Weights of a small audio frame classifier.
Model: log mel input, layers 12.
Data: trained on synthesized solo parts of chorales (CocoChorales), 39062 training examples, 22.3 epochs.
Rows from block 3 of a small audio frame classifier, named by matrix and row number. Rows with one number belong to one neuron. Each number is 50 + 10 x the weight over its row's rms, rounded and kept within 0 to 99. All counts start at 0.
Before each neuron's rows are labels from the 100 clips, of 14976, where the neuron reaches its highest value: "top examples" is what is common among them. Only what is clearly more common there than usual is listed. The data: synthesized solo parts of chorales (CocoChorales).
# fc1: first MLP up (model.blocks.3.ff1.fc1.weight, 480x160), inputs 0-159
# fc2: first MLP down (model.blocks.3.ff1.fc2.weight, 160x480, transposed), outputs 0-159

top examples: note G4; note F4; note A4; note E4
fc1.53:51 41 50 47 47 70 59 48 54 49 52 35 44 42 39 53 62 62 47 42 44 55 48 49 60 39 56 48 55 57 48 70 56 23 42 48 42 49 35 69 43 43 49 44 38 42 53 34 75 44 53 53 42 54 60 58 75 45 45 50 52 52 52 55 55 52 51 50 59 37 46 41 75 47 47 40 61 56 58 54 58 56 58 67 48 46 51 45 49 57 45 59 45 49 52 51 52 65 50 48 26 59 68 53 41 56 25 54 46 52 57 46 56 27 57 64 55 63 37 65 67 48 51 53 57 54 44 46 70 29 39 54 34 51 51 47 39 47 53 35 64 45 58 62 30 52 65 37 27 49 49 39 46 49 41 54 30 59 55 49
fc2.53:50 54 56 67 54 48 44 59 52 43 45 48 48 46 56 74 45 51 46 55 51 44 42 46 51 61 63 44 27 56 47 63 49 41 57 41 54 61 40 58 50 53 41 38 36 56 50 48 53 50 47 63 53 58 52 68 44 38 63 61 40 47 71 58 48 49 40 60 35 27 51 41 57 45 41 50 69 34 45 35 42 46 41 76 67 46 51 44 42 43 35 35 42 53 60 40 52 46 57 51 43 59 83 61 46 60 54 61 44 52 57 62 38 52 57 44 49 55 58 42 37 54 46 38 69 37 53 52 46 44 38 70 63 61 29 57 53 57 62 61 57 32 49 45 73 54 48 43 36 54 42 53 38 49 51 36 42 66 53 45

top examples: note G5; note F5; flute; trumpet
fc1.409:39 43 39 46 46 62 42 47 70 56 48 53 41 59 41 49 46 56 48 60 51 52 46 32 45 58 43 37 45 49 69 40 71 42 35 39 54 51 60 57 44 57 49 64 63 60 30 65 39 42 43 45 36 53 71 65 46 41 44 60 53 40 53 43 60 58 35 66 47 54 31 56 49 52 44 45 64 57 41 56 64 52 46 44 52 55 60 64 37 50 54 60 49 40 47 45 41 50 47 47 51 55 31 61 42 59 48 46 41 60 44 75 54 61 48 60 38 55 38 56 38 48 63 46 36 38 66 62 56 74 49 63 41 59 38 42 49 52 49 28 42 50 38 57 69 38 70 44 56 55 38 38 56 54 53 51 57 34 43 33
fc2.409:40 52 51 43 55 45 51 53 66 47 63 57 38 59 56 47 45 37 51 41 42 61 53 34 69 64 65 41 41 46 56 45 48 27 39 45 40 56 53 40 47 48 57 44 65 48 54 62 60 47 50 39 58 57 44 35 45 49 52 52 47 59 54 26 44 67 54 50 52 56 48 45 50 60 77 46 38 71 38 48 57 41 55 36 54 61 44 60 38 46 55 49 58 39 51 49 41 60 57 32 59 59 54 51 43 47 68 38 59 55 65 39 54 36 54 55 34 59 44 62 47 50 73 69 49 39 42 59 37 33 50 60 43 60 66 44 57 54 45 54 30 32 50 61 59 56 49 59 67 61 60 43 57 53 61 57 59 53 23 45

top examples: note B3; note C#4; note D4
fc1.153:51 48 42 52 69 53 51 47 34 56 31 54 54 51 54 48 50 50 45 50 57 63 56 41 51 53 39 44 29 54 60 75 46 42 49 45 53 54 37 49 45 54 55 54 55 59 44 52 58 53 61 57 37 28 48 64 75 58 46 48 51 30 60 43 59 62 44 49 50 55 27 39 61 35 62 62 50 59 21 43 32 70 55 60 47 60 55 48 46 50 36 32 57 54 67 38 33 67 54 46 60 47 49 33 55 54 53 53 65 53 51 49 53 47 56 44 63 62 37 48 58 52 66 52 52 46 73 51 70 64 38 59 51 54 36 34 42 69 50 55 66 47 56 58 61 50 46 46 57 48 49 34 47 36 45 50 50 47 61 58
fc2.153:34 45 64 46 52 55 64 73 37 36 40 34 47 58 57 66 35 29 62 57 63 53 57 62 59 46 42 30 39 41 34 51 55 55 44 46 57 36 30 59 66 43 63 50 51 38 45 41 51 37 65 56 63 48 50 41 47 48 54 27 44 58 47 40 47 60 49 41 66 43 51 41 32 48 52 46 43 43 30 38 46 48 65 42 53 59 49 60 50 36 41 48 44 59 38 53 42 52 33 41 56 64 75 57 60 54 46 46 51 49 64 40 61 54 62 60 32 38 37 58 60 44 66 45 66 52 56 52 58 42 53 56 42 40 40 74 56 42 46 53 50 52 48 62 34 49 49 40 44 40 42 47 56 43 46 40 58 48 54 54

top examples: note B3; tuba; note C#4; note E4
fc1.41:48 35 54 45 62 43 49 48 56 39 49 57 55 46 38 51 39 39 61 55 49 55 47 26 51 45 71 65 54 37 52 39 74 46 51 33 60 55 47 65 58 45 52 57 42 54 44 45 48 33 59 61 33 46 38 53 49 53 50 55 34 35 53 42 65 52 47 47 56 34 44 73 42 52 63 63 46 40 33 47 40 34 54 41 61 46 41 69 45 47 46 40 44 55 38 61 50 55 62 60 53 67 59 43 59 42 45 40 62 69 39 61 68 39 46 41 37 60 32 50 64 44 55 56 35 52 69 45 55 48 31 58 50 60 50 52 52 53 37 61 51 50 54 56 69 46 61 46 52 38 55 38 60 35 52 46 70 54 29 42
fc2.41:42 47 52 44 54 48 41 56 38 48 48 49 64 53 42 56 34 33 53 44 45 49 46 33 36 52 38 59 40 42 54 68 65 58 55 45 50 57 50 43 33 39 40 49 65 59 65 38 55 36 63 56 54 38 54 31 58 52 44 43 45 38 59 46 51 54 48 49 59 25 35 52 48 49 39 52 48 45 54 47 49 40 51 48 49 67 38 61 39 68 37 47 36 46 49 50 47 57 58 50 70 71 65 37 47 54 51 46 60 53 48 42 66 49 51 46 71 60 58 54 47 31 39 47 44 53 56 79 55 50 52 61 44 41 51 35 66 72 62 50 54 52 58 53 35 48 65 32 57 40 51 33 45 42 41 32 78 57 55 47

top examples: note F#5; note B3; note G#5; note G#3
fc1.161:54 44 47 64 35 61 49 37 57 52 41 57 46 36 56 46 54 42 50 50 37 52 37 38 51 42 44 40 33 39 55 45 65 77 43 48 60 39 51 53 51 44 50 60 51 52 45 45 38 35 36 49 50 53 58 30 43 52 67 31 58 39 43 55 49 51 52 23 35 51 68 75 51 55 55 55 63 81 47 42 57 45 36 67 51 38 49 55 49 57 33 63 62 54 48 48 39 52 61 60 41 57 53 54 31 36 52 49 63 46 55 48 61 47 49 62 77 52 44 60 48 42 57 59 44 50 40 53 60 52 64 53 44 56 49 53 42 52 41 45 59 50 53 52 53 64 61 51 36 64 56 26 54 65 59 32 54 65 43 47
fc2.161:41 56 25 44 34 68 54 46 47 47 40 33 35 53 30 60 47 39 57 47 56 57 47 48 53 53 53 42 41 60 66 46 57 71 63 42 63 61 49 56 55 39 55 46 48 41 51 61 73 62 41 49 49 46 67 58 57 52 46 28 71 30 37 35 69 42 48 59 67 41 59 52 48 52 58 62 32 60 56 48 47 43 48 28 50 47 50 58 35 54 34 45 46 58 48 60 52 55 44 48 55 50 51 41 72 49 58 48 36 62 48 55 47 55 52 56 46 49 54 45 44 42 67 43 33 40 46 50 52 53 42 52 62 50 56 55 44 50 49 50 28 45 60 44 33 60 66 45 44 65 59 67 48 47 64 33 49 63 37 40

top examples: note F#5; flute; note E5; instrument: violin
fc1.355:39 58 47 59 49 66 61 48 49 30 57 52 35 56 42 53 51 46 52 48 54 49 48 66 58 51 60 67 52 53 59 58 59 37 54 56 55 38 57 29 64 51 47 42 36 32 42 51 51 27 34 66 32 65 61 45 48 49 52 53 40 41 60 57 43 59 47 35 49 61 54 33 67 44 59 42 47 56 42 51 57 45 67 46 48 40 41 44 51 43 51 59 51 57 43 49 47 60 30 54 49 57 52 35 36 49 55 57 65 41 52 49 51 41 71 67 50 58 51 45 24 42 67 47 41 46 53 50 73 38 62 52 34 47 54 68 65 51 60 56 61 41 50 37 49 53 44 67 46 74 59 36 48 46 48 28 44 53 40 47
fc2.355:57 44 44 43 52 35 45 38 49 46 56 42 60 60 43 38 52 61 41 53 48 37 41 53 60 67 57 42 40 57 55 37 57 65 68 59 57 46 46 46 63 47 42 55 50 52 49 53 59 34 48 58 50 53 44 46 51 62 42 55 63 38 46 49 69 54 54 54 44 40 54 50 65 51 46 58 42 38 51 52 67 42 57 48 45 34 63 43 34 38 45 55 38 63 27 53 50 47 45 38 52 61 56 52 59 73 69 46 38 64 46 46 51 42 46 50 41 59 51 47 56 65 59 47 38 37 37 49 49 73 67 37 42 45 40 48 52 46 48 26 48 32 76 51 70 63 54 69 79 51 58 69 48 55 52 36 45 56 57 56

top examples: bassoon
fc1.343:59 51 65 34 47 55 66 60 44 43 60 48 35 54 59 63 61 49 51 58 60 41 51 55 43 49 40 39 40 38 46 34 59 49 27 60 54 59 43 61 39 41 37 62 48 59 54 48 47 51 45 53 46 54 35 56 59 53 53 39 57 68 51 65 55 57 61 44 47 46 43 46 24 62 56 47 53 54 48 63 58 55 44 61 50 45 48 36 57 61 42 48 49 44 32 44 54 56 55 50 57 64 35 40 47 60 37 59 35 30 44 61 47 38 36 36 52 44 38 60 56 53 66 65 46 70 46 53 44 54 42 52 34 54 43 36 49 63 48 39 43 59 23 53 45 37 64 55 42 34 65 39 31 66 38 44 59 44 60 68
fc2.343:51 45 40 62 49 40 54 43 26 31 46 58 45 45 37 52 56 39 41 64 46 40 53 36 52 54 48 55 39 52 60 57 61 43 42 52 57 51 55 22 54 49 49 57 60 33 40 40 56 53 51 57 55 39 56 58 46 67 51 31 41 54 43 64 37 50 56 53 62 69 72 58 40 65 62 51 47 41 53 47 59 33 47 41 33 64 39 28 57 53 40 56 44 75 47 45 45 46 44 57 42 51 44 55 48 40 65 58 60 49 44 27 57 47 37 59 47 41 53 48 54 39 29 26 53 44 50 45 59 44 24 55 49 55 58 74 47 47 54 56 37 49 57 53 54 52 61 44 52 61 50 41 63 45 57 71 55 52 58 50

top examples: note G4; note A4; note F4; note E4
fc1.454:49 33 45 52 54 46 42 30 41 35 49 45 25 66 50 56 67 50 54 71 29 38 57 32 52 53 42 38 48 35 47 39 48 33 68 30 53 29 51 67 69 61 53 46 57 68 42 59 68 54 53 40 45 39 48 46 76 39 52 41 55 53 54 41 64 52 60 41 55 52 63 45 74 36 53 68 54 60 42 41 50 44 55 59 65 59 51 36 35 53 44 44 56 35 45 63 55 50 45 41 43 47 51 58 33 57 37 60 48 69 42 47 64 45 60 55 44 55 44 33 51 53 59 55 53 51 52 53 50 49 49 55 50 51 38 55 46 54 45 55 57 55 58 43 55 39 70 51 56 51 68 55 58 36 55 49 48 47 48 57
fc2.454:43 65 51 36 33 75 56 53 52 40 67 61 38 59 40 58 47 58 57 49 49 48 48 32 53 64 51 34 51 52 55 66 50 43 39 40 43 54 39 40 53 53 55 45 53 58 62 62 65 50 89 48 34 48 59 48 50 31 62 54 67 75 46 44 41 51 66 41 63 35 40 50 58 44 45 50 44 61 44 37 34 58 55 55 46 34 46 53 53 45 44 37 45 52 43 39 35 59 67 49 50 51 43 47 43 48 40 39 53 43 46 49 49 47 41 45 52 53 57 68 53 59 40 52 67 58 65 47 56 54 56 55 20 44 47 53 54 58 48 46 56 34 54 61 50 56 68 38 46 36 38 45 40 51 37 41 50 42 45 59

top examples: note F#5; note G#5; flute
fc1.189:40 53 48 52 58 51 61 55 61 49 44 55 35 74 47 53 46 26 47 40 34 41 53 45 42 57 47 41 66 37 40 58 63 56 52 49 38 62 41 56 80 51 37 42 38 55 62 55 51 42 41 53 42 30 44 57 60 45 55 56 54 61 58 41 51 67 40 28 48 46 46 48 65 63 52 47 47 49 46 55 55 48 66 54 59 57 59 56 47 47 64 52 39 48 37 62 47 45 60 63 49 57 60 68 48 54 63 38 53 48 47 54 53 40 53 61 55 57 57 48 47 56 37 52 50 49 62 67 62 51 59 71 59 44 47 38 50 56 58 41 61 46 60 40 39 36 60 72 58 28 69 75 56 69 46 49 53 39 37 36
fc2.189:36 38 30 54 50 48 45 62 49 56 50 69 48 48 51 32 45 54 57 48 39 48 64 60 55 58 58 68 76 60 69 63 46 41 60 41 30 39 52 39 58 49 45 34 61 59 42 73 45 40 57 50 35 41 53 64 52 39 50 68 58 56 56 61 51 48 66 54 51 31 47 40 31 43 21 53 61 59 51 47 42 31 54 58 47 54 43 44 48 57 52 55 36 47 58 43 28 60 49 61 46 61 54 48 52 45 58 54 51 59 66 44 78 45 57 43 47 46 48 58 49 46 51 62 50 46 37 48 63 65 56 52 44 46 58 47 42 48 51 29 40 53 61 44 57 51 55 52 41 55 64 53 61 67 54 59 45 45 35 57

top examples: note B3; note C4; cello; note C#4
fc1.63:55 41 43 65 66 56 45 37 44 47 65 42 45 58 66 71 52 48 33 74 52 54 46 52 61 63 45 55 55 51 58 44 45 54 52 52 49 58 33 40 61 59 60 54 53 54 35 39 50 62 47 62 46 38 45 56 55 40 63 58 44 48 65 59 59 45 36 31 46 63 45 59 50 49 55 45 73 41 29 30 45 51 47 41 66 55 52 58 45 58 48 41 41 51 44 54 40 37 53 46 43 67 53 49 57 66 58 62 56 52 46 43 86 44 45 46 39 56 38 54 57 42 68 44 29 20 49 39 61 48 41 63 63 46 44 45 59 48 46 45 60 55 65 58 55 40 47 35 51 43 45 36 61 46 48 59 61 59 51 52
fc2.63:33 38 55 57 64 73 32 70 49 36 64 53 36 52 55 40 45 45 70 57 59 53 53 35 43 68 33 49 69 45 67 44 48 52 57 36 60 38 29 60 49 44 42 38 46 69 55 46 62 44 46 66 42 42 36 56 51 70 53 41 49 50 40 45 35 46 58 57 56 45 62 39 54 57 37 58 46 41 41 44 51 46 56 53 45 64 54 57 62 60 44 51 48 47 48 46 33 64 52 50 46 43 67 59 51 56 59 57 49 53 65 53 54 38 44 55 60 47 51 55 51 31 53 47 47 31 69 53 55 42 52 69 42 44 30 64 34 48 53 56 71 45 52 74 58 44 48 35 45 66 45 47 51 50 55 45 48 60 50 52

top examples: note B3; note G4; note C4
fc1.133:57 50 39 26 65 57 61 60 49 65 54 38 39 36 52 58 61 56 44 34 51 33 62 42 63 40 49 55 46 57 48 46 46 45 42 51 53 40 48 64 68 64 41 37 46 48 58 28 64 49 39 54 38 59 54 63 63 38 47 53 34 38 42 51 43 71 59 50 48 39 45 46 40 51 60 50 51 63 41 48 54 58 61 70 49 46 63 57 69 72 40 52 64 31 44 37 58 47 53 58 17 42 63 41 51 35 41 62 63 43 48 56 64 43 44 55 56 55 43 58 38 52 55 47 46 46 51 37 51 61 45 66 39 46 47 52 49 19 54 53 47 52 58 46 50 45 44 45 33 55 48 36 47 54 54 47 45 54 49 62
fc2.133:43 39 30 50 67 50 65 66 48 75 50 31 38 34 37 71 48 43 56 58 68 43 37 50 55 54 52 51 40 64 57 40 61 56 42 53 42 33 68 56 68 54 54 56 47 51 38 63 55 62 44 51 60 65 52 42 39 66 53 47 52 58 60 43 46 41 65 40 47 42 51 49 58 39 50 49 51 40 59 33 61 60 45 41 59 36 53 33 53 41 62 52 50 70 33 36 39 45 49 46 61 58 70 54 45 65 56 48 43 56 57 42 45 32 59 46 31 47 48 46 52 45 22 50 39 50 54 65 59 47 48 44 51 60 38 46 67 52 45 55 54 44 47 52 31 50 47 50 46 50 45 56 29 54 60 38 41 57 42 52

top examples: note B3; note A4; cello; note G4
fc1.332:32 55 38 51 48 44 44 52 35 42 73 43 52 58 48 44 61 54 46 64 39 39 31 40 49 61 54 63 67 71 57 49 70 48 76 49 42 46 41 53 46 58 51 37 69 48 36 49 53 55 65 57 43 33 61 43 59 52 57 43 32 51 36 63 29 62 39 54 49 72 44 66 54 45 55 52 42 64 59 44 52 49 43 38 65 31 52 59 59 48 48 50 60 66 49 39 44 56 59 54 50 50 45 51 67 58 57 52 46 48 39 50 72 44 61 44 33 56 52 58 49 56 43 50 52 37 62 52 54 53 47 52 47 52 69 36 46 44 40 57 67 53 26 42 34 49 49 65 52 43 66 42 53 52 41 49 53 63 53 58
fc2.332:55 56 43 47 53 58 39 52 59 59 66 65 74 58 44 54 44 30 48 57 39 43 61 25 69 51 34 60 40 55 48 29 44 50 54 46 41 51 49 53 50 38 49 36 62 51 58 43 55 42 48 74 39 30 35 60 58 67 65 48 52 40 45 66 64 59 57 60 31 43 45 50 48 56 39 66 60 46 42 49 59 58 50 51 52 27 48 47 45 60 68 53 39 56 59 53 44 59 47 46 48 49 38 48 42 46 44 47 39 32 48 51 55 50 40 39 54 48 47 70 30 43 57 44 43 51 46 56 60 53 51 53 45 63 49 37 55 55 52 48 68 55 59 52 60 20 43 42 59 54 37 65 64 55 41 63 57 38 46 40

top examples: bassoon
fc1.191:55 44 60 49 60 60 53 51 56 52 44 54 45 50 58 70 56 46 48 47 68 45 34 43 51 36 43 42 58 47 33 38 52 62 44 62 36 43 61 51 41 55 52 42 47 47 52 29 46 50 57 55 56 49 49 67 45 53 46 46 73 66 34 47 57 40 52 58 58 58 47 54 42 38 43 39 60 35 52 31 44 32 49 64 39 63 55 46 56 37 48 57 63 60 38 43 54 44 44 56 39 67 43 47 54 77 63 33 54 35 45 55 54 59 29 57 34 44 41 53 32 48 54 49 54 52 39 40 52 50 36 53 63 56 54 37 36 74 48 53 51 51 62 68 62 40 46 45 61 46 19 31 62 53 50 47 48 64 60 49
fc2.191:65 62 55 35 44 43 54 40 44 52 56 46 47 42 50 67 52 49 62 54 49 40 36 55 34 70 52 38 39 40 42 53 48 50 62 35 52 36 50 49 47 51 46 54 39 59 58 32 71 54 62 44 42 52 56 32 52 47 41 47 48 51 38 66 47 53 44 57 48 66 66 50 45 50 48 65 60 51 31 32 69 39 35 61 56 45 51 30 72 53 59 49 46 56 35 52 37 45 60 47 33 62 58 48 39 51 46 47 48 53 65 44 43 59 34 62 61 35 42 39 45 39 56 23 47 45 46 48 52 52 24 58 59 55 57 52 67 63 45 46 46 40 60 43 52 64 41 63 58 42 43 59 61 62 56 38 61 62 42 53

top examples: note F#5; note E5; note F5; trumpet
fc1.82:58 26 57 62 47 47 53 60 61 50 59 43 59 59 59 62 23 64 45 46 34 50 51 32 54 46 62 31 57 42 51 55 68 32 46 55 63 38 55 52 51 47 44 53 56 37 47 58 48 36 32 48 36 44 60 43 71 57 53 47 65 38 44 58 50 62 47 55 44 49 48 49 48 66 53 44 48 49 52 42 51 54 46 39 70 59 66 58 38 62 47 46 61 45 38 53 65 44 70 45 37 46 57 54 39 49 60 41 42 67 45 57 56 68 64 61 62 51 38 49 46 39 53 43 53 36 45 52 47 67 62 20 44 42 36 47 47 42 59 52 40 58 42 28 40 58 66 62 43 48 31 51 42 51 54 42 53 43 40 57
fc2.82:46 67 50 42 41 48 57 50 60 44 50 57 45 33 57 52 47 53 60 57 61 53 39 34 59 48 45 51 38 56 57 42 58 35 40 33 43 42 53 62 66 48 42 58 61 44 53 46 54 49 53 49 58 32 50 28 67 36 60 43 46 60 40 41 43 48 52 58 71 70 54 35 60 55 41 36 42 40 55 54 52 57 71 50 47 44 42 46 38 60 43 52 50 41 47 55 61 49 46 29 57 36 75 44 47 58 64 37 52 47 35 43 33 46 73 54 45 65 55 40 70 46 66 67 30 49 51 45 66 49 58 38 62 63 38 50 37 51 32 54 45 50 52 48 65 60 58 51 47 59 47 41 50 57 64 41 39 39 36 43

top examples: note G4; note F4; note A4; note G#4
fc1.52:63 50 39 58 50 48 58 62 36 28 52 58 49 76 47 57 26 49 35 49 32 52 32 31 64 46 69 69 54 48 52 30 46 65 46 50 44 44 49 49 58 61 44 61 45 43 56 43 50 58 62 51 26 46 46 50 48 46 58 53 66 42 52 56 36 59 39 46 51 53 55 48 55 48 44 54 27 43 54 44 57 66 43 45 72 43 46 54 48 74 46 38 53 35 50 43 42 58 49 49 44 67 54 43 47 50 67 74 54 43 57 35 51 41 37 59 39 49 64 64 53 35 46 29 40 48 49 59 42 65 49 50 58 49 62 61 45 48 50 47 40 41 57 48 59 50 58 49 39 33 66 39 53 43 41 48 58 48 46 55
fc2.52:42 38 59 61 53 55 48 61 46 36 39 42 43 38 51 58 54 58 55 57 66 53 60 41 73 44 48 67 55 38 50 43 55 48 57 78 32 40 58 49 41 49 46 56 52 61 29 53 34 51 54 56 71 36 54 41 71 55 39 60 66 48 43 51 49 58 50 63 67 47 45 59 28 49 34 49 63 45 40 48 56 58 52 36 22 44 52 57 55 49 49 57 41 38 44 31 45 67 61 51 38 49 52 50 56 55 59 52 55 65 46 36 54 48 36 48 45 63 53 68 56 45 46 58 47 45 54 56 35 57 39 55 40 42 36 41 37 53 51 39 47 53 44 76 73 56 41 53 54 45 57 35 43 57 39 45 42 59 47 52

top examples: note G5; note G#5; note A5; flute
fc1.307:51 42 39 46 47 43 45 56 40 67 50 58 49 64 61 56 39 34 52 62 40 42 42 39 49 57 57 59 40 49 37 56 24 43 46 42 43 41 52 67 57 51 43 74 42 67 56 55 43 55 59 33 56 43 41 56 46 61 45 45 49 67 57 44 45 64 43 49 47 62 58 36 59 52 46 52 40 43 58 38 72 70 54 64 35 44 51 47 60 47 53 60 45 57 38 51 21 66 64 55 41 41 52 39 56 47 75 47 61 40 63 41 52 44 49 49 56 54 66 35 31 45 40 45 36 54 52 38 37 55 64 54 67 46 50 63 56 47 36 53 39 51 54 37 44 63 60 51 58 50 59 58 45 73 39 59 53 47 48 42
fc2.307:60 58 20 49 51 49 38 59 51 50 53 45 40 58 57 44 56 43 55 53 43 52 72 47 54 28 39 37 53 53 42 57 48 62 54 54 44 57 38 38 35 43 54 63 50 37 46 71 40 57 51 61 50 41 46 50 57 49 32 38 50 52 63 45 41 39 33 41 56 52 44 46 43 47 46 50 45 35 57 63 46 62 62 47 49 53 43 55 41 47 60 47 48 45 49 40 41 42 51 58 51 55 46 67 64 59 62 54 47 71 50 31 56 41 54 41 33 41 36 53 51 41 38 52 32 44 56 50 38 48 64 64 67 48 47 44 75 55 53 47 49 54 58 44 44 45 60 30 58 38 67 68 47 15 47 35 33 49 58 45

top examples: note B3; cello; note C#4; note A3
fc1.171:39 34 43 56 63 50 48 65 43 59 58 58 35 62 44 40 56 35 33 53 38 46 50 23 47 47 46 31 61 48 61 62 62 43 68 53 46 43 43 59 68 55 39 54 44 64 35 48 63 52 46 67 38 38 39 58 58 60 47 38 55 56 46 47 60 57 38 35 45 37 50 56 50 52 46 49 57 43 65 31 51 46 43 56 51 48 39 55 70 59 51 47 42 29 38 35 48 51 36 52 64 59 56 56 46 50 55 55 63 56 54 58 57 22 66 50 37 52 47 47 52 42 53 48 42 45 50 59 65 49 51 52 43 62 61 45 69 49 27 45 56 61 42 58 60 42 59 50 44 40 71 33 56 51 50 56 73 53 41 52
fc2.171:31 44 46 61 63 62 39 47 67 54 53 56 64 66 39 63 42 52 42 52 49 49 62 39 47 37 29 60 58 53 65 57 59 68 53 30 37 38 37 47 46 53 49 51 66 48 46 46 57 48 53 40 56 44 37 62 53 51 44 58 49 48 41 41 45 70 51 50 69 50 47 48 40 66 38 67 55 49 51 55 43 37 51 45 35 40 63 59 45 64 39 32 35 51 43 30 48 63 52 44 62 64 48 57 51 54 55 56 56 58 63 42 67 40 39 46 49 53 55 67 42 24 65 50 53 34 49 71 49 53 62 67 35 39 43 39 44 50 67 52 64 41 48 61 63 54 50 48 49 38 54 50 47 43 52 37 53 63 55 38

top examples: note G4; note F4; horn; note A4
fc1.50:46 43 43 32 37 55 47 53 59 57 41 55 48 55 61 77 42 43 53 36 39 22 62 60 75 36 69 43 54 42 42 52 48 58 43 67 46 39 48 57 53 55 57 55 29 44 46 38 51 42 43 45 45 43 44 71 57 64 50 53 52 51 44 66 44 34 45 58 63 60 40 42 46 44 42 55 45 47 36 30 60 23 60 57 49 52 61 55 46 48 50 42 67 37 34 45 38 43 57 50 44 75 60 66 36 44 47 45 52 42 53 44 55 41 58 59 56 65 54 60 54 45 68 49 52 58 61 59 62 39 48 56 54 52 47 40 58 53 59 34 38 54 56 47 70 50 49 50 47 60 50 39 51 56 41 59 46 43 57 32
fc2.50:64 67 52 51 46 54 45 53 69 54 50 42 46 52 47 50 37 61 57 68 52 49 56 48 42 66 55 47 59 53 45 39 63 43 54 49 52 58 54 42 50 44 54 54 64 45 58 59 56 35 28 73 59 56 51 50 29 48 65 54 63 69 49 46 45 48 51 49 56 48 70 35 63 62 36 44 70 50 46 48 48 56 37 37 42 47 58 39 63 68 47 30 55 44 45 23 53 58 55 57 45 69 70 63 53 46 56 55 44 44 55 31 46 51 47 67 45 24 42 43 51 52 39 36 55 31 41 68 33 45 45 48 60 57 59 45 48 65 68 49 50 46 55 56 57 56 41 54 58 53 51 41 47 57 62 43 43 58 56 31

top examples: bassoon
fc1.16:41 49 63 51 51 60 34 44 46 31 45 51 57 55 46 61 56 33 40 52 61 57 33 37 51 43 59 52 41 48 65 52 62 56 63 43 51 48 40 41 48 53 51 32 58 50 52 51 58 60 56 48 33 47 55 41 44 50 54 56 45 53 58 56 63 57 44 49 37 42 23 60 42 64 36 52 52 56 47 59 35 39 41 56 55 72 49 51 56 37 42 42 51 60 51 57 40 58 50 44 36 75 51 48 64 52 56 57 47 62 53 57 71 73 38 43 39 49 32 57 57 36 59 48 63 51 53 67 47 48 37 57 35 47 72 56 70 47 56 52 50 48 59 70 49 29 50 37 49 35 31 56 50 57 43 64 47 58 52 26
fc2.16:24 43 41 45 52 71 46 47 59 27 50 51 47 52 63 65 34 39 21 32 76 49 34 42 50 52 49 45 42 45 40 43 45 61 52 42 49 43 62 42 52 61 51 64 51 59 47 29 49 37 48 45 53 47 58 54 42 51 47 49 25 44 50 44 48 61 53 35 64 47 46 50 70 45 41 66 55 63 44 38 60 32 46 56 45 58 55 67 57 59 61 43 52 42 56 52 36 67 29 46 58 46 64 53 39 56 52 51 45 52 55 62 45 52 42 41 60 39 49 48 45 51 48 42 52 51 54 52 52 55 36 43 69 55 40 48 41 61 54 52 48 47 51 45 51 44 36 48 49 54 69 33 58 64 54 48 82 47 45 43

top examples: note B3; bassoon; note A#3; note G#3
fc1.443:63 38 56 54 51 46 45 58 47 41 50 55 49 50 63 50 43 65 45 44 68 66 44 44 51 34 46 44 53 58 51 60 67 31 48 51 70 54 48 65 51 43 40 73 46 71 32 40 44 36 37 50 46 52 49 52 48 60 47 43 52 44 22 44 49 40 51 45 50 50 33 38 39 60 47 29 50 45 52 43 46 42 56 55 63 71 61 48 43 61 52 44 65 51 35 38 45 58 53 35 51 63 49 62 51 46 75 46 46 33 38 54 64 65 62 48 56 44 36 41 36 55 57 48 27 46 57 54 56 65 50 36 55 66 44 44 53 74 57 51 53 72 44 49 49 45 51 44 63 39 38 39 50 52 51 60 48 41 45 46
fc2.443:53 63 51 43 56 39 65 41 59 53 65 53 36 37 53 71 48 55 65 55 55 46 41 51 54 47 42 47 40 58 49 56 61 29 40 57 49 41 46 45 64 50 50 73 55 37 50 56 68 53 37 55 52 30 42 55 86 40 33 42 48 57 42 42 44 46 56 65 38 64 47 49 47 52 57 57 40 34 51 58 49 50 48 51 63 41 57 35 43 71 31 41 49 56 40 44 49 40 24 54 52 36 59 66 35 54 58 49 54 53 53 39 54 43 53 46 40 51 63 62 55 51 59 53 39 46 37 45 45 26 49 38 41 82 47 36 55 56 49 50 49 60 57 41 52 55 56 50 43 46 30 46 50 50 60 51 39 45 56 54